Weights of a small self-supervised image encoder.
Data: trained on capsule endoscopy frames (Kvasir-Capsule), 42238 training examples, 126.1 epochs.
Rows from block 10, named by matrix and row number. Rows with one number belong to one neuron. Each number is 50 + 10 x the weight over the matrix's rms, rounded and kept within 0 to 99. All counts start at 0.
# fc1: MLP up (model.blocks.10.mlp.fc1.weight, 384x192), inputs 128-191
# fc2: MLP down (model.blocks.10.mlp.fc2.weight, 192x384, transposed), outputs 128-191
fc1.176:36 51 63 37 18 44 71 37 53 37 37 33 47 31 47 33 67 47 63 44 56 42 63 49 54 45 77 65 50 61 51 39 52 63 54 58 53 52 44 33 47 57 48 49 36 42 48 68 32 53 62 49 22 62 56 42 60 40 52 34 36 49 61 50
fc2.176:53 53 40 53 55 56 52 55 57 35 67 59 62 69 51 46 49 36 46 62 46 31 38 63 49 31 53 52 70 34 42 50 40 53 55 53 43 47 47 61 45 44 45 51 65 33 61 50 59 54 48 59 51 54 38 52 26 63 43 48 54 47 46 55
fc1.177:59 26 51 47 53 56 63 59 46 37 31 47 45 61 53 47 52 47 49 33 57 57 49 60 65 54 43 47 56 62 47 47 49 52 59 43 57 57 47 35 57 36 47 45 32 40 44 59 44 71 51 51 46 49 55 42 51 37 38 55 39 42 38 40
fc2.177:54 50 59 52 51 61 40 62 52 47 52 33 61 47 58 57 51 52 69 55 38 62 40 48 60 50 53 59 65 54 47 53 42 44 53 51 55 40 58 61 42 63 48 45 61 63 47 47 41 47 42 35 45 62 49 49 27 70 46 53 62 51 62 65
fc1.178:52 24 50 37 36 52 58 50 53 34 48 60 39 34 45 46 52 42 45 61 56 45 48 36 61 48 44 48 40 29 45 43 42 42 59 45 42 54 57 28 43 50 40 30 37 36 46 61 54 37 63 55 42 56 52 44 48 48 42 54 47 45 39 47
fc2.178:63 59 64 48 55 54 34 42 49 46 45 45 59 53 44 29 57 60 41 43 34 65 56 50 50 46 51 44 53 41 48 65 62 57 62 54 42 50 55 49 72 60 55 65 73 55 41 42 53 76 44 61 52 51 55 57 62 48 44 49 44 45 41 66
fc1.179:41 51 56 58 46 57 48 62 50 43 51 53 55 51 59 55 66 39 35 55 24 40 43 57 55 61 54 48 58 33 38 34 40 29 31 43 40 48 72 44 49 45 62 46 45 36 34 44 55 36 61 51 55 75 56 34 57 50 48 47 35 53 50 46
fc2.179:53 49 58 50 43 39 48 34 56 41 59 46 49 56 58 49 42 57 55 44 66 45 62 39 58 50 58 51 46 29 64 54 43 32 60 41 59 47 43 41 35 53 54 55 46 52 51 63 30 40 54 47 50 42 46 43 37 40 55 68 80 51 47 44
fc1.180:43 36 55 49 61 62 53 48 52 76 37 44 42 34 74 38 42 60 53 49 37 45 43 37 53 57 52 48 72 40 65 46 46 60 52 35 51 47 58 28 42 56 57 44 50 67 46 63 66 48 43 57 44 53 55 51 59 41 35 40 39 54 49 52
fc2.180:60 47 63 57 43 30 56 64 30 54 60 54 38 74 68 51 50 43 50 48 50 49 50 18 54 47 50 53 45 38 42 50 60 42 49 54 46 50 47 53 52 55 42 40 59 50 43 52 40 53 46 37 58 53 40 26 67 49 50 33 46 59 53 64
fc1.181:29 42 59 34 41 61 40 41 32 46 44 32 55 49 43 61 53 40 54 32 34 57 51 66 49 37 39 41 48 61 48 52 53 63 54 60 64 41 65 43 55 41 41 63 64 43 53 46 39 63 59 36 51 52 48 34 54 38 45 47 35 46 63 34
fc2.181:52 45 37 54 48 49 59 55 47 49 62 56 50 44 45 49 48 48 62 57 48 60 56 45 70 52 38 40 54 40 46 69 32 63 55 40 42 33 32 82 41 57 53 67 43 69 41 49 35 32 41 48 49 41 53 42 61 39 55 40 49 57 49 52
fc1.182:53 44 57 57 46 44 58 27 46 29 44 58 49 47 73 30 49 42 39 43 56 40 44 33 56 42 55 38 65 47 81 51 48 70 57 62 60 46 56 56 54 30 47 43 38 53 62 44 53 27 45 48 40 50 42 51 46 51 54 53 51 51 48 40
fc2.182:56 46 47 44 46 44 48 58 53 52 43 47 53 35 37 42 34 32 52 56 49 52 54 63 34 62 59 61 45 56 55 54 43 54 63 31 60 63 51 40 52 62 56 32 53 44 45 55 57 61 48 74 61 39 54 39 41 48 41 45 48 55 47 40
fc1.183:47 43 49 29 44 41 50 51 58 52 48 57 68 52 61 43 69 43 48 47 77 58 50 57 59 32 49 48 60 36 50 49 42 48 60 60 51 57 37 40 56 61 66 42 35 61 62 42 47 44 41 49 56 73 58 49 58 46 55 35 48 59 58 49
fc2.183:64 50 53 59 56 51 42 48 54 59 52 50 54 53 60 55 54 43 57 60 47 50 37 52 42 67 47 51 49 54 46 60 49 51 46 45 51 35 45 57 44 60 54 63 60 54 53 39 42 74 44 66 48 50 34 52 66 56 61 52 37 47 48 46
fc1.184:45 69 61 58 47 49 62 55 49 47 52 64 58 35 48 57 49 43 39 39 46 34 49 51 62 63 63 45 47 41 45 68 57 60 48 66 67 64 43 40 45 55 52 39 48 46 39 41 68 49 60 40 43 54 52 43 41 43 59 52 53 40 49 49
fc2.184:39 48 66 47 56 72 31 39 41 40 39 63 61 56 49 29 55 59 51 42 48 53 44 45 53 36 43 47 52 64 42 31 46 40 48 51 52 61 46 39 48 60 24 53 51 52 53 42 50 29 40 60 47 48 42 38 46 47 42 38 46 64 53 65
fc1.185:57 54 55 50 57 52 52 54 46 49 32 46 49 48 64 51 38 62 57 70 65 42 47 53 36 51 56 55 43 44 60 37 39 33 41 73 45 40 36 37 44 75 34 46 50 48 36 56 52 33 43 42 64 55 35 56 35 47 56 42 56 41 56 52
fc2.185:52 54 65 47 64 51 48 51 64 50 61 51 50 42 57 44 43 45 57 44 33 53 43 65 48 64 52 42 51 55 41 52 55 38 56 29 54 56 58 44 45 44 49 59 57 48 48 61 58 46 50 59 34 59 67 37 62 75 41 51 37 54 38 65
fc1.186:29 65 43 55 63 43 40 58 60 76 58 49 54 59 59 62 65 42 61 48 52 55 52 51 50 46 45 52 57 50 41 48 58 47 48 59 59 47 39 47 60 33 38 41 46 34 10 45 50 46 47 50 30 61 48 44 55 65 62 48 47 37 38 47
fc2.186:69 49 56 46 27 67 64 53 68 66 54 51 56 71 50 57 63 62 47 31 42 44 55 71 51 39 42 40 49 57 41 28 44 43 47 52 43 49 54 50 49 63 54 39 45 42 56 48 58 45 67 66 37 50 50 45 32 55 54 46 62 58 64 56
fc1.187:44 48 69 33 48 43 41 70 35 34 50 41 36 48 53 50 47 30 44 60 59 48 62 34 38 55 51 37 57 57 59 42 47 35 52 47 55 63 45 59 66 33 37 48 56 49 51 40 40 33 53 50 61 56 58 54 48 65 43 64 53 55 31 30
fc2.187:60 52 54 66 63 45 46 36 72 50 39 52 70 52 48 55 20 52 35 62 41 46 47 46 46 55 42 42 57 53 61 67 51 66 36 49 55 53 43 49 74 52 30 55 46 45 33 52 61 49 55 47 61 48 67 48 64 47 73 45 48 46 67 43
fc1.188:45 41 39 41 65 44 45 45 56 31 49 67 54 41 55 43 43 51 42 38 60 39 55 46 43 53 55 46 35 35 54 58 57 54 44 51 44 52 60 31 61 34 56 56 52 46 49 38 37 45 24 48 50 56 46 69 39 59 50 48 43 48 34 60
fc2.188:50 45 61 40 49 32 67 49 26 60 57 47 41 47 50 43 49 53 46 68 56 79 59 47 55 36 48 43 67 52 34 44 31 47 56 44 35 40 39 55 56 49 58 55 45 61 59 49 37 47 58 52 33 41 65 40 65 34 38 45 41 51 59 49
fc1.189:47 61 44 62 48 51 34 59 54 48 37 61 55 66 68 39 49 56 58 41 44 62 58 48 44 60 67 63 33 40 67 62 42 50 53 61 40 63 35 51 76 50 45 48 45 56 39 63 48 42 52 49 65 40 53 45 41 46 61 52 37 63 62 42
fc2.189:44 59 48 62 34 62 60 34 48 52 72 40 56 46 42 59 47 54 46 55 51 48 69 64 45 36 38 55 46 42 56 39 65 68 43 63 50 31 34 59 49 52 40 49 49 53 38 53 30 57 51 46 41 51 55 58 69 42 52 54 48 42 56 57
fc1.190:63 46 41 34 32 54 47 49 56 51 33 41 40 43 26 55 62 49 41 55 50 50 49 54 55 35 58 54 52 44 59 52 43 60 49 47 66 48 28 46 62 57 52 52 31 69 34 66 50 57 61 43 48 52 38 45 72 38 58 31 51 61 66 41
fc2.190:48 69 36 38 60 51 46 67 48 29 50 48 42 41 80 53 45 56 63 60 47 50 46 63 60 62 30 66 48 69 45 46 37 50 41 48 43 42 53 42 40 55 37 60 53 40 49 41 44 69 46 41 49 66 58 49 37 62 69 46 50 50 34 48
fc1.191:61 39 34 57 57 45 54 36 56 54 55 62 40 40 57 56 42 70 46 39 50 60 42 57 50 55 24 38 40 44 52 49 43 58 25 42 55 53 40 36 50 37 45 53 36 41 62 70 49 49 73 45 74 62 58 53 61 41 39 50 46 44 55 55
fc2.191:43 49 49 36 24 50 34 48 59 57 57 41 49 47 45 36 46 49 47 51 62 41 54 28 40 35 66 47 43 50 39 51 55 61 64 42 45 31 44 52 41 43 47 62 62 46 56 42 26 55 70 45 48 59 34 51 68 51 39 49 54 48 54 55
fc1.192:65 46 44 43 42 59 46 43 62 43 42 47 54 53 43 44 54 56 48 48 33 68 67 23 42 55 42 45 56 37 40 48 47 60 46 53 53 45 61 56 60 67 52 58 54 38 48 38 58 48 45 44 44 56 53 53 47 59 69 44 43 56 50 43
fc2.192:48 37 44 49 41 41 54 54 42 44 61 50 61 42 40 39 34 81 50 61 62 41 52 66 56 42 63 58 60 61 55 51 52 40 45 47 45 44 51 36 45 54 48 42 57 59 32 51 51 63 49 48 41 56 48 45 52 28 69 40 53 55 67 58
fc1.193:48 48 51 57 64 48 53 68 28 50 68 57 57 55 51 47 52 40 46 52 62 46 55 45 56 47 40 44 40 58 51 40 69 50 35 38 48 61 76 59 46 55 80 87 48 55 57 58 50 78 58 46 64 63 80 50 46 46 58 52 57 59 55 49
fc2.193:58 55 31 52 53 54 55 49 61 62 37 54 46 54 60 55 50 38 45 62 49 38 55 30 39 50 67 55 39 40 49 59 60 55 39 47 59 43 44 61 50 71 58 43 49 32 43 54 37 45 58 60 71 39 73 37 58 42 44 56 64 50 50 55
fc1.194:65 35 46 41 41 50 57 32 43 55 54 44 43 39 56 57 45 33 44 37 51 48 47 64 57 52 49 34 53 40 49 53 40 46 42 38 55 48 43 53 54 55 60 46 52 49 47 26 45 37 60 50 46 51 40 57 40 61 39 40 61 62 42 55
fc2.194:42 64 43 33 31 61 50 44 72 51 69 44 59 46 48 59 45 67 67 52 58 58 69 48 64 64 51 53 87 70 35 44 59 23 44 46 53 51 56 52 47 33 44 46 46 85 69 77 60 67 77 31 27 48 72 34 54 56 36 54 62 50 52 54
fc1.195:35 47 53 41 50 60 59 58 57 54 59 37 42 22 68 60 57 53 48 57 48 54 79 63 37 37 40 45 71 60 62 52 41 52 58 58 46 41 60 47 74 35 51 53 62 47 37 35 52 32 49 64 51 40 48 56 50 55 75 59 32 40 32 48
fc2.195:55 55 54 39 42 57 30 46 55 49 41 45 66 40 54 45 69 54 50 42 45 48 57 43 47 36 53 54 45 51 53 41 52 63 64 39 54 55 45 60 51 58 38 46 51 46 49 49 48 67 61 39 63 54 40 39 47 50 46 52 56 39 40 32
fc1.196:62 41 58 66 44 56 40 57 46 40 51 45 50 56 59 53 46 65 56 59 50 62 47 59 37 52 54 54 48 51 35 60 42 51 53 53 42 42 45 28 56 57 52 56 58 55 51 40 49 47 60 52 40 63 52 78 56 47 58 54 43 55 59 37
fc2.196:45 41 49 39 37 40 41 41 54 61 43 43 53 32 53 57 54 55 52 67 58 54 44 39 63 54 61 41 57 58 61 46 32 75 30 62 45 56 53 51 54 50 52 51 50 53 31 65 51 54 59 38 51 49 42 40 59 44 36 65 47 36 63 50
fc1.197:41 45 38 44 55 79 45 54 46 47 60 59 30 37 42 54 59 46 59 43 45 37 59 49 54 58 39 44 50 46 66 45 45 35 63 42 44 56 43 34 38 48 48 57 57 71 64 39 48 40 46 71 41 35 37 54 38 51 56 43 47 50 68 51
fc2.197:56 60 47 40 55 41 49 45 42 56 53 51 68 48 53 41 38 54 46 60 79 44 47 50 46 48 62 47 53 63 46 66 35 38 57 66 44 47 68 49 52 53 60 44 54 64 59 44 71 72 51 56 44 71 44 50 68 53 60 49 63 56 39 50
fc1.198:62 47 62 53 63 42 57 47 62 66 43 53 51 55 56 68 60 52 47 58 45 45 48 53 38 62 65 62 67 51 57 55 40 52 62 35 56 49 55 42 64 57 45 43 41 53 43 18 51 59 30 69 38 44 43 39 52 51 50 41 49 48 49 51
fc2.198:37 61 50 74 36 62 52 47 36 47 51 57 52 53 45 44 53 47 62 54 44 47 49 56 49 51 49 53 46 53 50 60 39 51 48 63 60 48 43 60 48 43 74 64 55 39 47 63 50 52 67 44 61 54 33 68 25 70 46 58 48 52 49 68
fc1.199:69 47 44 55 40 57 54 53 56 42 38 25 50 51 45 54 58 38 60 47 46 59 43 45 45 59 55 41 56 46 39 56 40 46 47 26 52 44 58 46 59 62 42 48 48 50 54 71 59 59 58 53 37 35 59 56 45 56 36 38 55 62 57 56
fc2.199:52 55 62 64 54 53 27 59 44 60 39 36 37 65 59 58 60 51 62 67 42 69 35 41 30 63 56 70 50 37 34 55 40 41 58 29 53 45 59 44 50 44 39 43 67 71 54 70 68 39 56 46 47 47 59 68 50 43 57 44 35 51 55 50
fc1.200:58 60 48 56 51 35 53 66 50 40 53 34 44 50 41 59 28 57 69 54 49 51 60 47 49 50 69 51 46 53 33 37 57 71 46 57 43 61 50 44 55 46 55 51 48 38 30 31 38 51 40 50 35 45 43 52 49 53 60 42 53 51 71 21
fc2.200:52 50 50 51 53 49 49 38 42 48 32 50 60 53 63 41 64 56 59 47 54 58 46 49 63 64 48 56 48 71 52 38 59 36 50 58 62 55 35 57 66 50 44 42 70 58 36 57 66 47 50 54 65 42 48 41 36 66 34 44 41 42 56 45
fc1.201:43 62 33 57 27 40 61 43 60 58 46 60 49 58 66 40 44 52 61 45 43 54 46 46 45 60 48 35 59 41 58 53 50 72 43 54 48 56 39 48 43 53 38 42 40 44 37 48 61 64 38 51 47 56 46 49 45 72 46 44 49 56 54 42
fc2.201:59 65 49 49 58 49 38 45 41 45 54 56 58 47 32 67 57 56 40 72 21 59 40 54 46 62 37 27 64 49 67 59 59 54 52 49 63 54 46 45 59 48 46 60 46 54 24 36 47 47 51 54 36 55 63 44 45 43 54 45 31 45 63 34
fc1.202:49 33 57 44 51 30 42 44 52 61 37 49 43 48 55 49 33 44 46 60 49 60 39 59 60 47 56 55 47 36 53 54 59 55 44 43 57 40 41 59 58 67 59 72 46 73 64 64 52 49 52 40 71 50 57 60 47 53 45 39 38 50 56 58
fc2.202:46 50 53 52 75 58 42 40 51 45 57 49 51 54 53 37 56 56 45 36 45 42 48 56 46 48 35 51 50 59 63 37 37 49 53 58 54 50 50 66 54 64 50 50 58 50 53 60 29 59 41 50 42 53 48 52 49 48 61 50 51 35 53 38
fc1.203:61 52 55 44 61 45 52 51 46 40 49 54 54 62 50 56 49 64 37 53 52 52 65 43 27 44 46 39 55 22 47 53 55 41 46 52 62 60 54 55 44 47 49 53 39 42 55 64 53 63 62 57 50 35 51 60 63 41 65 42 45 57 52 52
fc2.203:36 35 39 49 37 47 50 53 43 53 30 52 38 43 42 51 46 32 35 50 61 55 52 45 43 54 59 50 26 55 53 49 46 34 49 40 58 47 56 35 53 51 37 47 49 34 65 42 53 53 30 54 51 46 50 55 41 67 62 35 57 60 40 40
fc1.204:50 40 46 59 62 50 32 36 56 44 50 48 64 55 60 58 49 55 51 43 53 48 74 62 54 44 51 60 58 43 33 49 51 42 68 66 52 55 56 55 37 59 56 46 46 57 52 72 47 61 60 45 67 42 60 65 58 63 36 39 46 42 72 44
fc2.204:51 65 59 47 60 53 59 46 39 61 55 43 42 31 33 47 42 36 45 69 47 35 46 42 67 50 44 65 23 36 63 50 54 66 46 56 64 69 47 49 62 59 37 41 43 50 45 66 56 48 47 56 60 58 60 38 50 29 61 44 56 48 64 43
fc1.205:58 59 75 47 50 46 57 47 52 38 41 48 52 33 92 52 56 55 37 69 65 51 61 41 59 53 53 56 45 49 47 55 39 22 55 53 59 49 29 30 55 45 46 26 43 52 38 61 46 54 49 52 40 47 50 74 42 48 36 48 48 31 39 30
fc2.205:31 46 67 59 70 51 49 54 37 66 42 60 50 45 55 41 61 46 56 48 38 58 70 49 62 61 55 31 47 42 66 59 80 31 22 54 52 62 78 66 37 46 69 53 75 53 36 69 48 39 53 39 49 54 27 54 46 63 47 65 71 51 41 36
fc1.206:79 50 44 56 46 41 42 27 51 53 72 62 56 41 36 38 50 35 54 56 70 46 71 49 67 49 34 45 53 49 55 47 61 48 27 48 43 63 43 56 58 54 51 45 53 54 47 33 48 70 44 46 50 36 50 57 61 59 37 33 61 49 43 60
fc2.206:63 39 53 54 60 57 61 48 55 52 50 22 49 47 58 56 35 49 53 35 47 49 56 41 46 47 34 53 66 57 52 42 49 48 61 53 50 22 56 66 49 51 72 50 48 49 51 45 60 35 55 42 51 38 64 49 54 33 44 53 43 55 41 43
fc1.207:59 61 54 54 37 46 39 58 69 40 42 45 47 59 53 43 43 38 45 51 47 37 41 37 34 52 49 38 41 46 40 30 47 39 60 49 53 50 52 52 35 47 55 38 59 56 67 51 41 59 39 20 52 58 46 36 43 47 49 48 44 41 80 49
fc2.207:46 63 51 51 37 50 36 43 52 60 57 48 49 56 63 56 42 50 44 50 44 46 45 44 59 72 50 35 55 50 43 56 54 54 37 38 55 61 58 63 60 51 59 48 17 54 46 46 31 36 53 41 53 51 39 43 79 44 60 55 41 42 47 51
fc1.208:50 52 60 53 44 54 57 54 66 48 44 55 49 54 52 43 40 56 45 60 53 60 41 39 38 54 73 61 58 57 39 58 53 55 57 53 51 39 52 44 41 70 49 52 63 69 38 60 27 56 50 41 53 56 86 46 62 40 60 42 53 60 67 43
fc2.208:69 54 60 56 59 51 60 63 43 37 50 45 45 48 51 44 46 38 47 46 49 41 38 48 47 46 48 28 46 57 47 53 72 61 50 48 59 47 52 44 61 43 57 68 42 38 37 49 35 52 66 52 41 47 99 30 43 52 43 24 47 46 50 57
fc1.209:52 38 56 42 34 47 45 25 43 46 36 69 21 55 64 47 73 58 53 58 49 50 45 37 55 70 54 45 59 47 62 65 64 58 41 58 33 42 56 28 48 33 64 68 43 38 49 60 56 44 27 52 37 47 38 45 59 60 48 52 49 61 55 50
fc2.209:56 51 54 65 46 56 56 59 45 50 45 47 55 23 47 44 47 57 62 43 61 59 51 65 47 46 40 50 81 60 44 43 54 51 45 43 74 56 53 48 49 47 52 54 54 34 45 58 43 43 56 36 57 45 50 45 36 42 38 60 39 52 41 64
fc1.210:53 37 41 57 36 56 60 51 28 36 44 42 51 23 49 66 52 45 48 43 62 47 54 47 64 56 51 43 35 66 41 40 51 57 59 49 40 55 59 54 54 56 49 51 48 47 40 63 56 43 45 52 47 60 47 70 50 56 60 46 22 61 33 50
fc2.210:35 55 51 44 45 38 51 55 65 54 43 48 57 65 57 45 40 55 44 38 46 50 50 57 28 39 49 51 49 33 52 51 61 47 41 30 54 54 45 33 65 31 44 75 61 50 49 32 57 49 41 43 47 32 36 45 45 50 34 49 53 59 42 45
fc1.211:64 31 37 56 47 61 45 38 62 50 53 55 47 35 55 31 82 45 60 56 49 49 41 47 64 41 48 45 56 58 62 57 63 48 46 46 56 35 48 41 64 63 44 44 49 51 57 51 58 57 47 45 50 55 45 37 36 51 50 60 61 51 63 44
fc2.211:43 67 55 57 49 43 35 59 36 49 51 59 39 54 54 47 55 52 54 56 65 51 41 42 50 71 34 52 55 53 41 28 34 41 62 58 43 50 50 44 41 47 60 55 43 41 43 58 59 54 68 45 33 27 40 48 43 44 46 44 52 50 57 46
fc1.212:39 43 38 50 42 57 61 63 46 55 29 67 50 69 38 41 43 42 47 59 55 49 38 55 45 40 58 53 50 60 42 51 49 56 61 53 55 53 60 36 55 38 58 54 62 49 34 55 45 57 44 51 65 53 40 34 56 55 40 34 47 43 48 48
fc2.212:53 40 53 59 47 54 49 45 49 40 56 34 47 44 63 39 49 25 50 40 45 60 59 45 55 60 55 54 43 50 57 42 40 43 43 39 59 54 44 52 71 63 50 57 49 56 66 47 40 48 63 47 47 42 00 45 29 60 54 42 49 50 56 42
fc1.213:58 52 45 59 28 41 57 61 37 52 62 49 58 68 71 63 60 50 40 51 48 66 47 44 56 50 42 57 36 44 31 53 53 34 43 70 56 38 44 52 74 69 43 60 59 57 45 57 51 39 52 53 78 53 50 51 39 54 40 69 34 51 55 53
fc2.213:46 70 43 58 30 54 55 55 54 55 52 31 49 49 46 49 46 47 54 41 42 72 47 56 64 46 56 63 47 25 57 49 54 50 42 42 47 48 59 49 62 42 54 35 43 32 26 61 55 46 44 31 63 48 66 87 63 48 67 45 46 71 52 44
fc1.214:26 52 61 49 52 49 46 50 64 49 58 65 49 34 49 37 35 57 44 61 46 47 63 48 52 49 31 41 67 55 44 47 43 61 45 54 34 60 50 67 51 49 42 55 58 58 58 45 67 61 52 58 64 43 55 53 34 39 41 44 41 35 60 60
fc2.214:70 43 46 40 50 68 61 61 62 54 63 44 54 53 33 54 70 47 61 38 47 43 45 47 45 49 63 55 51 51 59 54 52 50 45 41 51 47 50 50 47 72 44 47 57 47 37 65 46 34 44 32 42 37 58 51 50 46 42 52 45 47 31 41
fc1.215:52 54 49 54 66 25 43 36 61 59 66 44 41 34 52 48 55 59 43 52 55 39 54 50 54 64 62 57 47 30 37 38 58 53 71 56 39 64 39 34 60 44 46 57 54 56 52 42 53 48 58 63 53 52 52 57 41 43 43 60 50 40 49 60
fc2.215:64 43 41 58 54 58 32 44 59 52 46 26 55 43 65 23 39 54 67 56 43 48 48 37 32 58 48 54 39 42 51 57 44 45 47 57 48 47 41 49 42 64 57 47 62 50 36 55 58 48 59 45 38 49 62 53 53 53 53 36 36 60 51 48
fc1.216:60 55 46 52 34 59 50 41 67 57 44 48 56 44 56 51 56 33 43 56 58 48 42 50 57 42 38 71 53 68 50 54 45 70 52 49 50 48 58 56 43 44 58 49 37 42 38 40 43 51 49 57 37 62 52 57 50 57 34 50 49 58 51 48
fc2.216:54 41 52 52 46 57 60 43 56 65 37 66 57 46 54 54 63 61 35 46 62 69 29 60 53 30 64 64 54 37 56 58 45 54 44 45 56 52 48 40 60 42 40 53 68 54 38 58 58 65 36 38 46 60 54 76 44 32 51 40 32 54 35 57
fc1.217:51 52 51 67 57 42 30 48 55 47 68 61 39 42 66 37 45 50 67 46 36 37 46 41 42 43 49 44 31 68 49 51 40 53 57 32 47 25 31 51 56 41 66 46 59 37 54 55 50 42 47 38 62 56 52 67 40 42 45 44 41 79 59 53
fc2.217:59 40 33 48 42 52 71 41 52 54 56 50 48 65 46 49 52 60 39 43 59 45 49 74 57 70 66 50 60 19 62 38 54 50 39 50 54 71 45 47 54 32 48 42 43 43 43 66 43 55 43 51 42 37 57 45 58 54 53 58 55 39 54 35
fc1.218:55 31 42 50 56 43 53 60 33 73 44 40 59 62 36 55 61 60 46 50 37 45 56 61 60 45 49 42 49 42 52 57 61 57 54 38 37 61 48 52 44 57 66 45 58 51 53 48 50 53 50 64 50 61 45 54 68 60 46 48 46 56 42 65
fc2.218:36 57 45 50 49 49 44 40 59 45 44 43 52 33 55 32 48 45 35 31 51 35 54 35 43 64 57 63 57 47 51 50 56 64 65 48 48 58 60 40 48 50 60 34 45 41 52 46 63 59 55 37 45 50 31 41 50 42 58 46 46 50 53 46
fc1.219:51 42 54 64 53 64 39 51 53 36 56 34 46 55 42 48 49 49 35 41 53 58 60 50 50 83 42 46 57 72 47 34 43 36 55 57 45 70 53 63 49 60 31 44 42 52 54 58 71 43 53 35 49 38 46 44 43 65 59 49 40 43 59 49
fc2.219:57 46 46 69 30 52 50 63 36 37 55 46 71 42 60 46 46 54 59 46 63 55 38 64 58 66 52 46 50 55 46 41 55 55 36 54 50 58 40 53 49 48 51 47 50 53 38 45 29 60 64 49 71 55 45 49 61 36 65 61 54 52 56 45
fc1.220:47 53 37 45 58 49 54 57 49 36 46 51 48 31 48 33 24 34 62 62 55 47 44 31 59 35 41 31 45 27 43 33 55 45 27 60 47 40 47 49 51 66 55 43 51 34 31 42 62 39 49 67 43 58 41 26 38 61 58 60 41 56 54 44
fc2.220:65 40 40 50 54 60 31 46 70 44 55 49 58 49 42 43 64 54 38 47 35 68 64 56 51 59 55 47 51 58 59 58 33 41 47 47 62 40 57 52 67 27 51 40 24 44 53 49 41 60 41 35 43 52 43 56 69 50 55 42 64 37 49 49
fc1.221:40 57 40 37 57 49 45 51 80 42 50 51 54 36 42 33 45 48 55 32 47 57 54 40 58 38 39 46 45 37 35 46 53 55 53 51 58 60 47 46 62 49 31 43 52 45 43 31 39 53 48 37 61 57 63 55 47 46 49 52 42 54 72 42
fc2.221:53 63 37 84 54 32 43 73 56 37 48 62 62 66 46 47 63 38 47 62 55 45 48 48 56 54 58 47 45 43 57 46 52 47 46 41 50 44 58 66 59 48 54 35 52 35 47 32 46 51 61 53 51 40 54 32 42 56 28 56 44 55 36 34
fc1.222:59 38 69 56 34 56 56 52 52 49 62 52 52 30 48 51 56 41 66 47 54 47 40 24 40 52 57 44 38 52 64 42 69 45 65 48 52 42 38 50 62 44 44 39 35 13 54 50 36 51 30 52 44 62 56 46 60 40 66 43 53 59 50 57
fc2.222:45 42 39 50 50 42 41 37 63 65 46 54 46 77 41 46 55 37 51 52 60 48 56 41 49 73 30 74 46 63 53 58 32 57 62 60 57 43 50 57 45 26 22 58 64 77 50 38 72 30 65 47 39 46 49 51 60 41 47 47 51 59 44 37
fc1.223:56 47 53 61 48 41 44 46 60 51 34 44 46 51 48 50 41 46 58 41 48 66 38 53 46 61 55 54 51 38 57 49 42 63 57 48 38 56 52 49 38 39 57 41 45 51 41 49 67 51 34 40 60 61 63 47 49 46 46 38 50 56 49 52
fc2.223:54 57 41 56 56 32 63 61 39 61 50 55 43 52 40 48 65 40 47 47 42 23 49 41 55 46 55 56 66 63 61 40 58 54 53 47 64 50 48 46 44 50 40 57 55 48 55 59 57 46 47 63 42 65 36 54 66 53 63 44 61 53 51 44
fc1.224:68 58 26 44 50 58 61 53 47 47 49 45 47 60 51 57 53 36 56 51 49 48 61 49 52 54 54 57 43 60 45 59 46 28 53 43 45 60 65 56 51 54 38 68 60 61 50 44 48 69 54 49 41 62 99 55 65 39 41 46 44 61 52 46
fc2.224:53 29 37 55 53 34 51 63 45 41 36 32 56 57 50 54 57 53 52 62 53 51 43 47 48 58 63 32 44 56 49 50 48 52 44 54 54 48 47 39 48 56 55 60 48 40 51 59 39 49 44 62 53 45 56 60 26 64 47 47 52 34 57 64
fc1.225:48 46 42 48 64 46 55 46 59 60 61 65 46 45 50 35 48 31 71 53 54 53 66 47 39 46 62 46 59 29 32 55 56 56 46 46 44 46 63 52 48 40 50 29 38 59 54 50 70 58 49 44 55 72 64 50 36 68 47 47 57 55 49 44
fc2.225:56 39 63 35 43 60 40 51 40 66 66 48 57 52 56 57 66 49 54 54 59 54 48 60 57 56 60 59 61 59 55 45 52 43 54 52 57 58 48 60 51 50 42 60 38 47 53 56 31 58 43 33 41 46 62 35 59 49 55 54 46 43 35 51
fc1.226:49 54 39 34 41 57 63 27 53 54 60 50 42 46 51 49 33 47 43 65 41 62 60 63 37 63 48 54 55 47 42 26 50 63 59 69 55 48 53 41 58 54 34 40 38 58 49 50 65 37 52 69 55 49 49 71 47 52 29 53 54 49 61 33
fc2.226:33 62 48 37 39 51 40 76 30 50 42 43 54 85 52 54 43 52 54 50 52 77 57 42 48 46 55 47 44 45 62 65 59 37 55 42 31 45 52 59 33 61 63 53 37 46 46 67 57 29 34 64 53 53 57 33 51 50 47 59 46 52 55 35
fc1.227:46 49 38 31 51 42 52 24 26 43 61 52 59 48 45 34 73 65 54 50 72 62 71 68 27 55 47 37 46 59 43 42 40 52 54 72 33 51 56 52 49 59 54 52 51 48 60 57 51 54 53 41 47 55 51 56 44 43 27 41 56 64 60 39
fc2.227:62 51 57 52 43 42 42 53 55 47 52 58 55 53 48 50 43 49 61 56 36 49 50 54 45 49 49 73 57 52 51 69 42 53 57 45 51 50 50 36 43 56 42 45 45 32 37 45 51 46 52 53 49 41 58 52 50 48 61 62 44 45 34 64